A small model that answers yes/no questions on an image's attributes, trained from scratch.
Model: 64-pixel images, encoder activation hardswish, encoder depths [2, 5, 2].
Rows from block 4 of the fusion encoder, named by matrix and row number. Rows with one number belong to one neuron. Each number is 128 + 32 x the weight over its row's rms, rounded and kept within 0 to 255. All counts start at 0. Numbers have three digits each. After the name is the row's rms in percent of the matrix's.
# fc1: MLP up (fusion_encoder.blocks.4.mlp.fc1.weight, 512x128), inputs 64-127
# fc2: MLP down (fusion_encoder.blocks.4.mlp.fc2.weight, 128x512, transposed), outputs 64-127
fc1.214 058:151130127083088156169133081081141104175101116146146179135205169148157191109137096162146162119171155185136166140129137146202153037120097072136130090117106094139161195108115136129142132149108168
fc1.215 052:164119103063100132094131075163139145139180136172178081156187122088078165080114101096154121145145150159141103114121118175168192166114126097131092105145096140155131152064113152101095156124092087
fc1.216 095:093151070123117164187089122158129145136144095070150186122112114104104106161103132114192128171142138122152128182085110093158119083084100082165115128163078088141095115155121134139157184062128111
fc1.217 061:165077075094076168096109135121116150136176196079098150078150189134155137149098174169115125163123108098207130138143104082136111120091102087182170123108113148120115113160148181099149161129081130
fc1.218 189:086208152156090060161119122155174112111130138169167115104147106098151144147135109111153142124151164116114156165120153148117189115133144156112167091097124171105171135162109119085170162109150142
fc1.219 055:173108105085121173077106146126114144149163160156143111154107159070155139110119211127152142072146140145165163142118095088114139129133137104115149144038084136118038124201134115105105188114117192
fc1.220 062:141119101103109093105127132118140124182213143141161146133155145142151140140111055148173108153132078101157126129069097140134056130068151102197130085088178077092129095203115109133152151133207202
fc1.221 206:119187126114119095140111107128167165098134107146066133119107169101151163150125088122153136188140094110162162148055125139115146147075164140082144066158089183129148095192128134099132201065139129
fc1.222 062:189102101109105177143153108103106134204180137092179123108181171136092131147147161138109116152124154172115151074145059128163084064142204073165086083112150080056103134143146133092109144122182117
fc1.223 060:137104137124103134130123132132119166137154168110135127138168152150161069123118145118148150165072158110192161156145129077113094076146138075190104068094112135105124119172103088147158128055193131
fc1.224 054:105079111120133087128133119132164134109165107118110090131160193087138164161071146151165104129050129108142116163111140084094138140098148160137140126089162157152167134166219107105153152117140137
fc1.225 184:094216131152079088153107133175178094124129143159163125117126104087152173132147099104181142123160166112105157187131131160151172114115160135111170104100117166089181133153129125086143166115128117
fc1.226 121:130188117126128097144117161097169164140144122101093176118123140132116124157084092120122109152184150137186127154089140108104155123129132127073129101123064184135109092170126148112154195070128148
fc1.227 059:173135113135099152153152151140179142154139147075126111121180112134150184160128098119109103179128113126196157089120133119083068197123118130117147141162151157120145202187068081168175158172125091
fc1.228 047:157116138198120101119153103108055130118126049154088129108162156091123096166164135137169101106126132087122122113102143174144136125151118132100149086079138064140114170135162071167170129106097169
fc1.229 050:139164091109150111219122168159173118093131158128156144119151145127111135162127080144115109149082167157101152140126136157176181092085152079046088127189165101222065133106100147155091141081181158
fc1.230 068:162137106162070164210100111118131196099179133094110124123178154136087135134114119135124154114107108112149162131091100068164129093096179129107127089079088121131128158109161096132181179119140079
fc1.231 118:119122136135127104168123156157118115179183105137156189121131105092152151166102151112148128143146079116118127169101120086095097148126137109161125094086085133149128133144138138153179214033202105
fc1.232 062:158103087121116140173127124106148173173183174131127149110199174128163127172110169173098135128091097119180131133115120138131083077172135114122128053140145134180130064168149117113137167123174162
fc1.233 152:110191160132112083155112119137150120099128140145132136101162113127172118123115071122141129141181166147141167158145159132133150163133138122103149120129079205135145128161097115100163204065137148
fc1.234 135:147106211178155092126105168141154153145146124120130141144135121155119120131082086123164101143103083080124128176130122096150164145158163065187124150122084164113083132053152122164148173065125133
fc1.235 058:175094125119160179146140103145096098153081148135154146175193124156148110164138138124098129126105084091118099130172098124106138131132172117196229117105087100091077146078184153187174103160151074
fc1.236 054:126122077106164162152085134109119126193114089163136142155108158080155104097124140144144143154081143099176128074051130127144121144087161149192129087076063204102099106184085094116101126153140101
fc1.237 127:116120153135150147169134114133138128128167115096117186109184115167164111128106119119126110116130154116147128153128130102103109152169134078067134115107061198148156130121092132155142195112151155
fc1.238 058:174161096156119138125142159114128145138210129116130154128132150131153102152092142084121127135166104157146116132132120085142088136109164177143115054183164119060066108130139136141180157119098107
fc1.239 073:142089094093058165147123144126102172150182144091105132086212128151121155132106161125130133126177145141139139138074101062110062110037132156162136069062128120128162144174111092167166152147133108
fc1.240 143:098075126179120130170153110176114056126125101141145156158121083153169109120147129109149154117078121148061129146157118058177116124127154110177141178100105081155107135114122140203180174087177116
fc1.241 048:097129139058136119115126142127113150157111131171212113081168104150143172183098098144084099167149134200140112103142103095144135104144091132011088179191157092112092113124101098111149129080152094
fc1.242 061:109110079105097136166204124138133139220130199033140124094233114163177160101131170117162107135157095113171117158140125132078108116091129149153114104149083133115113161128147125140120149140116105
fc1.243 065:132051114088101089144166135087135199155189114168163178117156149144112132127132145103186095147121120160176142169081129115144095126118108140142073099112158061137159130236118098112148131111161127
fc1.244 072:123137139149128119125211154122178154068126095153158144138091104107113097137144117135145142142089080116111215144077095161176125059108151112170157084170100187128123145148128101154142105113163105
fc1.245 176:129124202142151139143130104133167122104136142135126174120182123162144085126101072143094122105175156162136160174137177089103122168182100074086171115152091165115087138097120122097144179072126139
fc1.246 059:088102138146110185152091122129191171117113110018075104105122179164151070160071142149156125132129100124123108141177081085105115069142114132153138076112137137129112134133224132105124127087123093
fc1.247 222:134174146128116129131106151147157141147105109142130147130078132072072158184159139116141136110159153066099110148132142160104098132065120141139132134093115099133143103103110114171101152113133149
fc1.248 061:108077089098108092140126166117149174177192149098086107105143150146156085161129138127115138141101116076188115156104142084165093067089135121170139084092053171145151073186166138156148141141178127
fc1.249 066:110119108147055098113167100144141206159148129216102187159109094172166133137086101093175105133159115110098146146116105156161046160079114127172099120092130159102129129195135148166153114146162134
fc1.250 053:073153127097106089130182173096115150137123183119148115058121113176064139120136146128170133123087102119097097110110098136080183164201115139132151116158140141148162135143171088178077136145094116
fc1.251 128:112156160117134118150120154122131158133142138134116129091173118171138113147117092149126129089156144166150124138114147116099136151175128099044152116128090212110115126116095129136146187101138142
fc1.252 046:136204112117202095121118187129127155169118129160127149169147112144156144115146085121121157141144123176175138097127161132174162142105112122062087064112133183165143105128116120119133082135126133
fc1.253 056:163110127200121189192177107119149119125080137117177166179145060136093084168145098146141117087145151076122180149106087162145072058128174089160179169144112063096091120070149124130127106125112163
fc1.254 055:153121083074136147118134173167118155122176139094139114148099110123145141073090068168090129192179177133172100087095121106122122128103143101105129099107137094142157097217151143130166174120168180
fc1.255 057:160096147131126097145201125121125222109190077104114131116149151158093169160131152146141142132063120100172145130092081101188114066138127113133174019087142097120127136167103156128138156147124104
fc1.256 123:109143150132112085153119179157122100155184070151192207125124112106155111175102136110138133135130092135127131153102114089116159150133138109146135094117076134129129134141149114146156228069191122
fc1.257 062:116103152167221168117158130151112135128105078132173194113143079096191072186142123176103115141168130152135200146141122152089119184131120147103131115085162150172149146144081154096111150151069150
fc1.258 156:128163157151120095154131113115132141114144119117107136145185097173151108152094076138101130111180105158162155152125128080091143164173119115078140086146095204102116147130146129116146183092147167
fc1.259 063:145135041155111164071128055109157098147139145155159152037119188115158115051153163163115164142060158145155151145108107145097138109106150106106148101186132098104126152156127143125128160119152123
fc1.260 057:150158152138142120161107091107084115149124109187102083180082142177040071080108088176144146071173174122173119123079188156145149110127117118096149114098094171122135155122160136133093135133112179
fc1.261 056:170137090172132077136143100120153131101180096148103110080179102155088103139077083123152092139097165046117148155110117145150126065111164067156067117154127176128133164103153100119159117124139148
fc1.262 062:152081104119128063114143158142127165133168168105060104170121138124162142164122129155183103163128088089155132166085161119127079117071123141186121115029118081097095091218132143126157137113179065
fc1.263 048:131157105171124070093140101136119153141125048106150207057170119140123136087178127163089149081166162198174181144114153137110173188155141147171176136161132123153105102119127135123096108137135120
fc1.264 054:052096139100148162159128180077151104135100082155133097125170138158155147150154107144150105161140092117132109127112121139093174137092115107113138070200121155154151179127095096095064151090160179
fc1.265 062:126196144157171119127126053095090072108119108132135126185111139096067107173110118156087093115110121077116164125141172227112078076215140121102104162119141084078159092075129168075112151122143189
fc1.266 051:077106145095089065151150142115134094149198163082092091120147060178105122183089124148109096143109174154128133176119113159148122145169125108099096125142155108093076125136152041213130118100169147
fc1.267 064:082144113168135102172148091115167093138134097138150142170073170101119079129159058133164127152187132141119065137120188184143154128145175145100099109118118096141156145113163159093092170113107164
fc1.268 049:110087096104168110097144167158149139141119162075127137152146121146160109171190132172117159129145112081153161121123195171035147119164127093116110099126125142172152157094099139122149138117122139
fc1.269 061:121166128159142100115132142127103068146097110147112140079161162172136108147143137124091157139174109177126167105114122127076183170104101159104125185145147163137125192121127143174113125130109127
fc1.270 066:155102121133126167174179104090145213146191114145163124104194175127097097130099142111112105199120171101184129132135136146210165145142132101121151064092125055138123133190165103131129131110121131
fc1.271 065:126107119115112111141193129103109157192199123197161166025177130176101098076173110085166155132113106086152179100090150083113181088131128142137147110155154128078159132158132123167108147152117117
fc1.272 044:126089108131189104143113146123151194112116128103151167075153088096209129133115132146102165152117144168154127122092128092141130103175081150110094149091116067149174092154160089112174086111162075
fc1.273 048:150121119162107148150223121116096130143119120160184126101177158172131132144104118134075151170105139126108180146168147155040125055169113134114157113155130080143121121150148120157147143179114113
fc1.274 050:154135097096105123130145126096096136140195215108146147093132120130186143160178122098093174206190130135131151075171136125111155148144153083136114127196120132124149097133135167177136155101161133
fc1.275 049:118112083114123081155127106126089145178100111127121165149114119126077186091127092060097085147121139179126159123113173095101199167108089130082143168124125133183113168147196140089088123113121134
fc1.276 049:112145109131137164126125147155157128137140180125073116119133084143170087151119157123100132124107184170145199142166106130115074138165130163086125182082090149124110117204084086118083127084166052
fc1.277 052:152177086163211111138189092134111090103131156158119138117127083124084117114088072176128103074113122101133142110121118173127120080118144130153143145175061142060079078079098106100075113142106111
fc1.278 051:171111155157115158124183152153139056118080095084124094140112071135114072172100143129178137148134172093110169148144139129159135081184115068142195153115154127111117113057110123137141131145135091
fc1.279 132:090051122184130108166151128187115083160137098159165151140113073123149142106146174106137140110114136135077097144159190067144130141148167145152121116081091112139157132105124110184154187078189125
fc1.280 054:125094129106125108205193137142150125138182112109180122138194109143122116098094088132105134158119165114097130114161103167138130080157132096128175166158108145054109177127144141153167095093140114
fc1.281 059:199102087093123126132182144091133187096132121162110124145095116118143170133125158149114131124105128136087160166121158121194119126074193140173127120077127083138110105133119089127112105059149101
fc1.282 049:142138121110170091107165074122099137139106160222191149146098113116092122103125128064132123164124064152143122147146141171181189139087149135090199150123148113175156136102110097152122167147113180
fc1.283 047:115146106117147106119191159178135137135080124120151124103162113100161152135206153131103133141111149100106110076149082099096129137213118137148183165149096093135124105097121060123139101049115130
fc1.284 057:076104123127121122102117107140139151157152122184146122116118188108136151094097165145097139110146136167148128137105175115169174131147122126109148101186069129176156107166245155127141138121118108
fc1.285 056:162142088162156167133130121162154152088089135061104134140108128170120117155114130114095101157114180147142145114144143113122124164190165066118130143100086132060103106088208088145181106045078126
fc1.286 055:112084111118103126138076127091115129097088128086106152120137134158147076115105099165137104145171093148165069126145123191139081128098135133115091194103105117073070132147181076099217099112153133
fc1.287 157:115133158104097117145150070143133109125124148171117165134147130115153125129105077107148128173117102143117150149093107134150161120150168091133163089129073161123144118166108144084181220045144136
fc1.288 159:090071130173114131149161135183091072110116102166147145151098072151138129133148161093128127107092119124063121163154160106183134138119177109163121175097117076158121141094121106213179174097181127
fc1.289 055:157142131142128136122094122153135113199142137159141113105119151152148113191172128150061130102094092095148092173148132144185104177140151062164116113121124198110124130146202180201140073175091103
fc1.290 065:142089081116104118124064196128140176085199123126078166123104157152153121127119114097143090138131133148114127149073112053102124122098169105139122144109153170117120094153129091121174172110170099
fc1.291 046:169117150113098119154117141078137108136114164118126173140145142108101127178162099128098156110134173122159158129093108154186130131102113104135069105086109063156210135128199093134122119106115139
fc1.292 053:145136152114179146136168154136141082080071120194136072151162167106093058086111095136102088111120150075131084131152086166212097079214111115193136116145123125173144176047112092119099104165124159
fc1.293 231:125187109105105068145058169131153145142144083118083142124099175094140158167114083118142128161191125107167156156098148126059126174080154144090143090134095197123145098180124123095154171071166120
fc1.294 057:120127111096089110152118105105093065139127102088143148178189090087153158183121119100174137148167166217117086117124173160179063123107094157143137132146103082074089084133137100101143150092199143
fc1.295 054:077133179171135156100112134155121103221072114189136121133161095090120130138135067108159109133088131175192136121067141138143155122157147149104151075109148181131175156192134094137066118150166165
fc1.296 057:090134118072144113116182113077165100137048139104185123109141155153143061100149125122094092154120113125100170120164120181126236117152090156121161104195083097147150135085075113086114110112057135
fc1.297 052:149131115151110073191150095123151083176110178121130138106178130061129097138112112092124134146132105140148135127190132157124138057151086095138106086173087133107168140084174134133104116087115148
fc1.298 149:127172125096135087147095132115145171122158118125114150120127153119117148166115071134133096150182141137144145160059110111103142162104126117070140112107049195131145115161107136101128200074163123
fc1.299 052:149119094130068203127108123076129138087151133125116096102132161105107091107112098161118122121132135150110140101117123132123075096109114121077103193100068109139167063077127107127162134096130138
fc1.300 055:078153062164122121102141067151129161112134157135136160096162125101141126065179137137159088146106158145128118155129056146200151098073144074135176146140121116103157150116156089166119157152129134
fc1.301 160:130177095096108107122099103131146125074162099167128154112104155099113132162136075142169114197120148090148153099063101139120146083056130121142116079166112156118113113222124127090134166103165122
fc1.302 046:072157097135123151179116154109097145096125113073081143073068092162151115116115107181197121148166135128206117144143137108114149129074136111125092116101120151145114169124167139068096140126071140
fc1.303 201:117183084074102102125107052115135163102131128182128136140112142096125140143156096130123106168156181114139153075075112149125162109072119115141103055153083168138131109235097107081125159108157109
fc1.304 062:144055154105099141171112127137120156154112148041107171167149133161172141161090196117070063164135132155138133128164138106068088189168155146056152148143126039172157110138121136143132123147138087
fc1.305 051:121173094100045151090070150124081165146127171133105155104122116132191144153132119136081170113122190118123112145070164151132163119105156139135131117087142081148140148167124113135119125110100083
fc1.306 052:157133129127164193112117082089135108117119097119147083146186167082153178152097171155092130109115179106094116096095123150130085061147137101147177089112126085115130106112107167120065125110125115
fc1.307 058:197150106143090142169102142108121180107166128083161093142152115149104166132102118054057123158124107107156126142108114097162030109083151095173124153131144097083099133149158074124159168106105133
fc1.308 059:155166095107150126108147111157111130098091141133132187191110084112127137145084103153122111147136148207156150182079164145179085137121126157089140121078144088156114126101108132126119147063128190
fc1.309 122:129110132115111100143133147150125063176195089194144157126131107111137141140098148137145129159167111132123102138108145087129136154105131124156099089086091159134097165150143136134167222091190135
fc1.310 047:168063117148109149140109086080139080133101117097076121151082121107118111117102150090094173150124091095120085138137067149108033044109163094137141122127080103157066100106126075105141149133147109
fc2.214 056:087182131182231133157069134172155118129140129117101136068147127165073090138183141135184164091155111101151130098145139128094170145144098119092149132112160093172121094152126069077100143116128112
fc2.215 064:137131154131215162113160109173116170073110131151141099168105134101098113159147173068043152164137090146108182132106137110082106182127108092130127120092142102134138074174149156053136076185133120
fc2.216 138:075106076157146167107123124110113161111118124150090133100099138122091153137168091090093134135154146111150148135128135139129134114118137086124138143122076137111129110131116097148112255133113127
fc2.217 079:083154118122154050134104100110167103217153165115107141058164126155104111150119115143140149117084101124087119136166104138120177074189091138189135135129146204081092171099122117114164141137126179
fc2.218 247:119119102137167155058153178088109162141126068154106157133127168106130154128128130145086117085116135139173111111107145128084089147143146148087110122121111097146079159106171158152067225143111101
fc2.219 056:225150110115111149171160141088121102157151080139136162110089098150126118153129133112105144080104098119127091077137081084155170148100063132165125094097152183118192135126066135109154187176103094
fc2.220 059:109088095107150107127123119127123170102081184135131120117120080159137086105151140099208165089133089086099131096085190108128120118180120147147140141076211163100180161142142108118112055149113147
fc2.221 140:112067072153131232127133093127114154146102139132113136135143138102073141129164154150104124124156103101145104116075151142118118109116119109128116133090099151092135090150073125135105201131108165
fc2.222 052:145166122111086088123122143137188126163117128073201092133125103170150107198103177172170133116108157125118127148139157092121152113131119168151113169104131093119125064124092100134183118079091143
fc2.223 060:080193130123103085077049094141113099136161155152130086036124121142104172118104061128160139165116143151081102124141130062140150073127114107142135121115143176185151087119144096145132141142125140
fc2.224 069:128096123132130108136178146144125143190214092112120158153147136140175078123107125115097116164062108127100116079164144146145156117181088134095121103136157214105156154135052144162148134154086151
fc2.225 191:124116090139158168065152169090103163118143075169111167112122176125104155139137122143092136089098115145151105118093134101084103149138145152096095120118108112145054151113171140144097214149115092
fc2.226 132:097108078129141170110119127138134124154103143133077119100101154112107157130155112125081133134122124137153102110116123170115122111104155135127153090112097171101154118147125119110085255183104151
fc2.227 058:160177105087157043117135103140115092114124168126162147111135055155114080147127099118117107107106200144197068176160114168101120200165100090169116105139131137153119127122107125173038160120126147
fc2.228 071:095106072128119042096136115114121154183160097135123161128189159159143136188106129152134132145064085108123154141114148101181157131131093150154103166118116169109122132121143123127055153087120114
fc2.229 058:179111195135135104121047118091149100155098138183105112124137117084156136163147176144055133079099142156129101126119154141055168155108143108127146162086115158067142097167071107106089099137130097
fc2.230 068:157162144125140051139083084123175054202110134126111116088146134123128165129149130184150156127083140112101118142142103164125153092175135109156138156164137206077134158193094162128150158192156166
fc2.231 147:078115091123124180111130111131128156102118095146062107082098139128098130144168082105088126118136137139124146153077143146117132128112132119132118105123079139112154111137107116115128255178140114
fc2.232 065:076139103170151148089156116127155119126117110134145137159124100125143140171141186146170149142146085097086132121128186068141150118127082126163117212107161195085170121120106119153079127136119117
fc2.233 149:118138082143137170085161181122132134121094067178108135137129171096131175135135122108102148081144133145160109105136146146101109142126165166108104081114147126125101137151137123133093255194109108
fc2.234 128:088130105133139114127136145141147180099125151176089077145113114126162141091139125132095115126185140165143082141100152127132123187123113169096137097145105141124158051154093106147095193195152107
fc2.235 069:122188128115099063081116108139088105166116103103114110045129110171156155118099110164131126145083149117085148113129099107145141114062139136128122137124142127143102152108120099078132091179160159
fc2.236 066:094119090108110068104155096106153184183215129043178134113126088137149102137103159122144152124114094119143104138154133119158154077172119136178123144085124089137122142143115147125135122102122152
fc2.237 148:119156051138121116089143145131143138135114097163115128105092149103117159115143134100120151111152138116138100122118151154147126080118154164133129104123122125096143118147128120142085255219126123
fc2.238 053:124104133169147105123158120115136102103118205160166128124139094174158127107173126112080156127128125099125125122096161109099171121193109118113127142131124235065128143130106094166144014101143195
fc2.239 079:143134107111148074140104142118130113178157192066145143110202096180086105167173104185142125127111146100127078127167152177131150081200062074158137188128165195115111166132066085139116103159136170
fc2.240 134:107130107119132142139134124142123158144120115130063115096105145133113140115148084122093146112141130135148123141135151190123150136111134113123131122164082159133138108120117133131106255137141143
fc2.241 061:140137112150148131079140137184095139128094107142091160163220086150144118189123102122103096052207151124133060150108161126122130204126108191175169115094128122133158119102118121160104152165149135
fc2.242 061:177136164183159090150154116141096160090130130164178141100114113135110058133091140095106088070100129154123099129153151138145096152155114102138123122173142129151124135181089090175152195124114134
fc2.243 068:105110045122067114066170072093129122177169188091157161137129056179116119143101136116142097135114075074134111171136147129184139112182138131150138151106222188120118144137111126189087122107122105
fc2.244 072:116090108135149168128154109141126101165069096113120090114147110076127187166144186202180081141095159124125136176171137121132133139137183144084132127058163147161158168121158090133131131147163115
fc2.245 148:098177090124107133103171180125152138145055112156118088100112133080124187100125123107087174107139154137141120172108148185131109115105165165087121055111149133100170114136133113121074226214115093
fc2.246 061:183144127120114104124077058111126040161155145157093126094101120108131143149133137164144137113080146117122161117113122101118110104100144179124085166091096149106150197048106183157155113141132172
fc2.247 263:118136152116145135100152117122093103144145181109172161127182103135143081137129133141152132126116131173172124123096094139186197064154125112131133147153076139131122187131153147063155203139088111
fc2.248 059:109130132062141085123133046131116054161119174139114096048141079163069149157137121110184146125126102135126094159114152139155149123174147046137136135115192162112108117110159140125100081188139184
fc2.249 070:145096139160142123127151132138097079132206102182145161143134111178151104135126080107096191144108061140104097114092122120150146130164090083110117119141214122098138143119089073126125068180124109
fc2.250 057:075125128128149208124169108137156126139094078119115185170115125103152065174092077142118107135124194093090155102210147144137101180093114121153110080087151116205099152092180115094123113139153122
fc2.251 167:093146077148124129074162137117146120149125106157125090111115143117148173108156122120115144104134130169147112130126162160123118097123170177088119066121113131087124130149130097126086255197106133
fc2.252 057:099064144134171150123092095153132172126221113133083116143168128187155083148111189079143102086122102158095123120118183125109142149143123146158120101089146116088125096076102111134131155083139100
fc2.253 069:118159116087166105153123158128122110159134080097149136107113129135101147165130189145130117138085145102147162116112149115165110142058164171122114199119111141139131100169135155109164094162131110
fc2.254 062:093122106149139078074176078173089145100079214156128113128148127154126184168142167150126185135123072088122143117100179089093130117143157133138124148161128210042166127064114112147185116164117155
fc2.255 069:089143080112154128142095119097139078178127075129144140113098113106137155136209173142108122110113123104117150104115149118169132101178145130129180249070134209103137169141137143120134084120144143
fc2.256 134:096126098136134159114126107136112142124133066148078124091106165139085120127162109113085151129165145102118133136092125129134129111094138101120141117135093128124133115156118136126102255168134109
fc2.257 056:149055100144120201108167080126107154095138144118092063145199162119118028142097108164133094180089164124122133156108090049142174119125090110089086116159103106122124116114172084180132208122126127
fc2.258 154:102142089130127128062160160108148136162084107153115089087093180118135187099131131104107114096125150131126095146087166177131122112115145181096124104095133122097111139125141139121067244174120125
fc2.259 072:124088122150139111131143139151165178207127043063157105173108095095127105146167208122141152137132109126136128155111127136122102082167135178174149171087177122107137110123102145130132202110099134
fc2.260 061:100133183126120134113130129099145123030030115121096132161153114091099188095081128143135141119116134141153205104127147121066111141067110166151120189151072078170115097085082113112109098188151123
fc2.261 068:148152138093159200142136150167160055152078111135150143135155122086048131132188142150109123139154152085113161119115164088137119116080175144159120138054161097128123084058086085097134093208138146
fc2.262 065:095120138134123111107128095094110104093078154163147129144116083134113105152191138136077198095084109117135126101159166170146161116196103144175102126168192184135144150114115126166145098195145124
fc2.263 050:172142143085115124128183127132120188130108118100103129175086106128127066168137104135114159143108145059146122147095066112135145140160092131161095067096145129093095136120116126164117190149127088
fc2.264 055:120117178137160093131136128152141119091120105099096150180178109130096039133134143183112117070142168128170125109128164210176117137186113120099137115113150071177117122140117128130134144154151123
fc2.265 067:140118189176142154134122151155156157111105092194106130142155124139134175134135184150113160103144168101117161136126134111112163183103071196157113142077127114172124072154184117135107165164112087
fc2.266 074:138163145153169145153074159131139084060061123177157121145167129051121172158165132162127195122206168141167111135114194148076107137098108184128135207089110135169147073122107111120089081123165125
fc2.267 070:139140119121143136073199130144084157077109046163129071194158118156171112127132159126151130121113084117158202104112110107101111155073085141152109130107161085140132087140128158204143165162096088
fc2.268 057:192107127121161127082119109139127129077106079135155182095172129114124130155125122170154098136105164094133140111130113040123164102064104176096103149117115155145094113114141117087153139169131112
fc2.269 067:162112114147154202152156132089117142116111133113093126190130112100116038153111077118106108177129149139180097134137135120122148143185080084093104122167158073141108138068110143132079187118112104
fc2.270 076:092139096176122095111131113138089096152096129144113168126135147157094136150144207095107185104064068098122117081065154084135173163174125132207133201146164171114153136132119058127113129114188152
fc2.271 070:112098120164125140101160090103138078137074116047160099137125111133150093169066122186170113151135167106116163160136127127143105097144125099158096117115184137179100138091133099124082159138132157
fc2.272 055:166077071192064204090179097087114069136208161167153132201160130153113115134141155127133136118132067107154074138080146087122162110154137119111110171104121135111165136126132082102114090143137135
fc2.273 059:105123075165097083107099152115137101175160075136151148117160122163155118158147129079110180157121116081093124138134115113140181119160121138139091219071169183090124089135108122140107238114155146
fc2.274 064:124123105100230138195108129141087156082067158176119144121160129100098124137140118157187084134203162096139132115146141072101109183119126140123158117166144083134131164147141123157095186145150108
fc2.275 063:172082116155145105123140099121155170073147103159059146153076088115137090104118204081153113067072143082127176105072147176113096164137098135158095094121106137098101122114164174133064155125099093
fc2.276 065:129088091083148072113128190112124162182161129089186171132170119079158126132113160112111087110143191123146085094129117143135170136201098120122126065130106169096187127092124142156158184097144160
fc2.277 059:119122129135102206131118126131151150119082058063188134108064076137131184133096141123102146141153181127129139152143095142120119159106168158135166142101119050139131099074169143118096127212131117
fc2.278 072:165142138120075163111133113117101121133028119157144155094162121125118166134154134139162143131152142163126157177156110109078133133089154166092148131116116105166125075076132103125102068185186124
fc2.279 136:096134105131150154116133116150155158124118114150088107083099157119110140140185110108090133114136146094139119151113115152134121156133162126137133121130081162137125094119105103165124255136153110
fc2.280 064:125196150180101118167017123125078100132087114195122127087156098102136187152128098154138147162155146179105101164101142134085139104137165149101137149093142142158138090125074089124134104120189114
fc2.281 063:157147096092137089167168133154129140225188123125120111122183123166098116121174131119125061112087078139141118125130113120118176150171087220087145138155167177139154078143078124202127151155141159
fc2.282 058:155141189115183222114108118119126146133115073087120118170073067110137146077093104122126186107109194143136172159104120087123106141051154114146150118106152103135125092149151133135142171191136074
fc2.283 054:170108145136127117131159192136077157106159173122123191144082107119066092156144177126092057120208147152181149133137098111135099111151156157103152131087125098117141107129167152178128128134139072
fc2.284 078:124090100119121104115179176070135106166181068074077187166106095111148147164105160117173135149112085110147124098121103167129135110157075150121119133044150180165142084121127152147150209110099158
fc2.285 063:158143154153080017087117113147110116099114125228092127096160161082100167125149134127110150174115149103049137107097129094056130141123102120097120148123083161107163114138117094171106129168156113
fc2.286 067:149194190174154068158111113173094133093115135196122108103181088144094135096161112153121137134125149099119069118145148130071077179111117128104180136143127121114124090137061122101076101127156133
fc2.287 122:068081078135137187113147149126102130120109107141107069068157152123155159115143134120086145114118138134157129112113180167101142154106167144107119126159170151157108093166109138122120227174109124
fc2.288 151:105147126144100136142129138145142163144106132147085118089112154131139120143144091116099136140151113135128120141121128144111166147117129115123162118148102183122157084135099101103111255146144108
fc2.289 052:099097115123152090177128156072115130090153127215116185115130110145165110122132084068150112122130085149081145129138134138115132200169079140130134101122155148149177084120126149164131155141121157
fc2.290 074:136086139139115121151166148098160143132174204119128151082149060137102133145137100126076149140101149104078124106110118116110139074177134116160147100079167180062149157073133116139124099154120150
fc2.291 045:109088123133133084114184115145127119102182141094095106114132141143092072131085132148194162075106099073106156105119119155096160071149093140052109171152118111146111176167123095076182064162117143
fc2.292 060:160136157127168113202131119150079086136086066185125135140134153048127145138093126123129183102145156124096138109110120120097135178093146112078129186130126122140134071137137113091108175158172119
fc2.293 161:123053086137136235137153107128094168171100116121090151114168168118139150139150169116073125130124139114162104130095119117131100112137145106132145106128095127109145101132133112181123237126108109
fc2.294 059:136123168109177114093120117159127155166175161144146109178153120100054120155153137133111149182160160074177126113153156190070115152134128144112147225120167083129137088110139078162105115148144092
fc2.295 061:121079095118142145133109119148151090071133058090105131134172135115134087110081166106074143114102177156171147104123164188155135177191138097100139162102132099149096134080089129110127162135109065
fc2.296 054:144138163120154170131095131092084126160071073163154126122103164072144083144124154178176133141135164185138153107142163137150066215134130175104135117143151071135100116168162148101110176091184068
fc2.297 069:107143152133157130102083127189122167079118110182122137126140147115122114146135189161101210099104154118123181090085220155110148160162110145095115165081167131157154072101111140108144119171140085
fc2.298 128:117091067101107166126125142114126146157124088157104131075086158113087171128163137108108152121151102132145112104076157115093134122096141134110153101106122161080123120168115111124087254192161141
fc2.299 061:149147154128104099106130089095155093130116168157141087115097118146110123103136105212071156160147111140091138106097116160091138099176093067096179117149108170099070104137076108105094080180098131
fc2.300 061:108112142089189118118167124119147161195073115091164124141090102045133185164126133128138131172148159084167189178137121132102067123098192164138176113095105146160192094114154103122104167184128106
fc2.301 158:107134139113143167141142095137133113127094133146034080104118141153135109115151071135087142168148155118087096154130134123161157140162117126136158152121068151144156140116091125129118236148128125
fc2.302 058:082088122185108096102120132124131117143124172166151124109164109160110108192158102117096127149135119140126089132068101136111117131200097126186136169204137096111109125120070109091112075156095191
fc2.303 157:115179137122156180138155071153165140128092140152046074088136131135142124118150103140130130169154122109126136152114133123177165140163118134137164156125068131136168129121091126127130158141120150
fc2.304 067:129126072083132033127130172141112189082126115124150118168140107132119152147110083124128123109176157117118095108180148093147090118121066143095102129135103181112141105101146153194086132143106141
fc2.305 058:117105091109112084095123148168127119179163091033096158161125121097180128162118174097122135147151081141174128145110124084132134135191084138161135125121153138126147163135120148151151178124083120
fc2.306 061:093150130115125115110083158102114099132114075071173146124116089129079148108176119141193171119147146065163144068158129123181095130112157142091126137173091153126165113142157082195092169161144087
fc2.307 059:142132160171081080071105099106166112153096205175095151021137148095139184112126150087132140103103088106102138138129119072063174148135128152155150145118126168099147151135111084134143131168141137
fc2.308 063:124107142144094142099154166112124180124116122148131114164139137160135140194157143122128154160122107080108175130101101042090193156122114145125098176168159090044146108121126092195091156163127107
fc2.309 144:088130105137145152128103123145140170138105114140097103098103152110092146143150115122103133126136170114137124136121129121119129120085121134129150125134072130084149091151134124115103255168126120
fc2.310 050:135186165117152125123126130087185143062046168165146098113155166118112230121136145114117163111091181142116136093125145044070166158120063125159124135090147158125134119142136192105127098186152196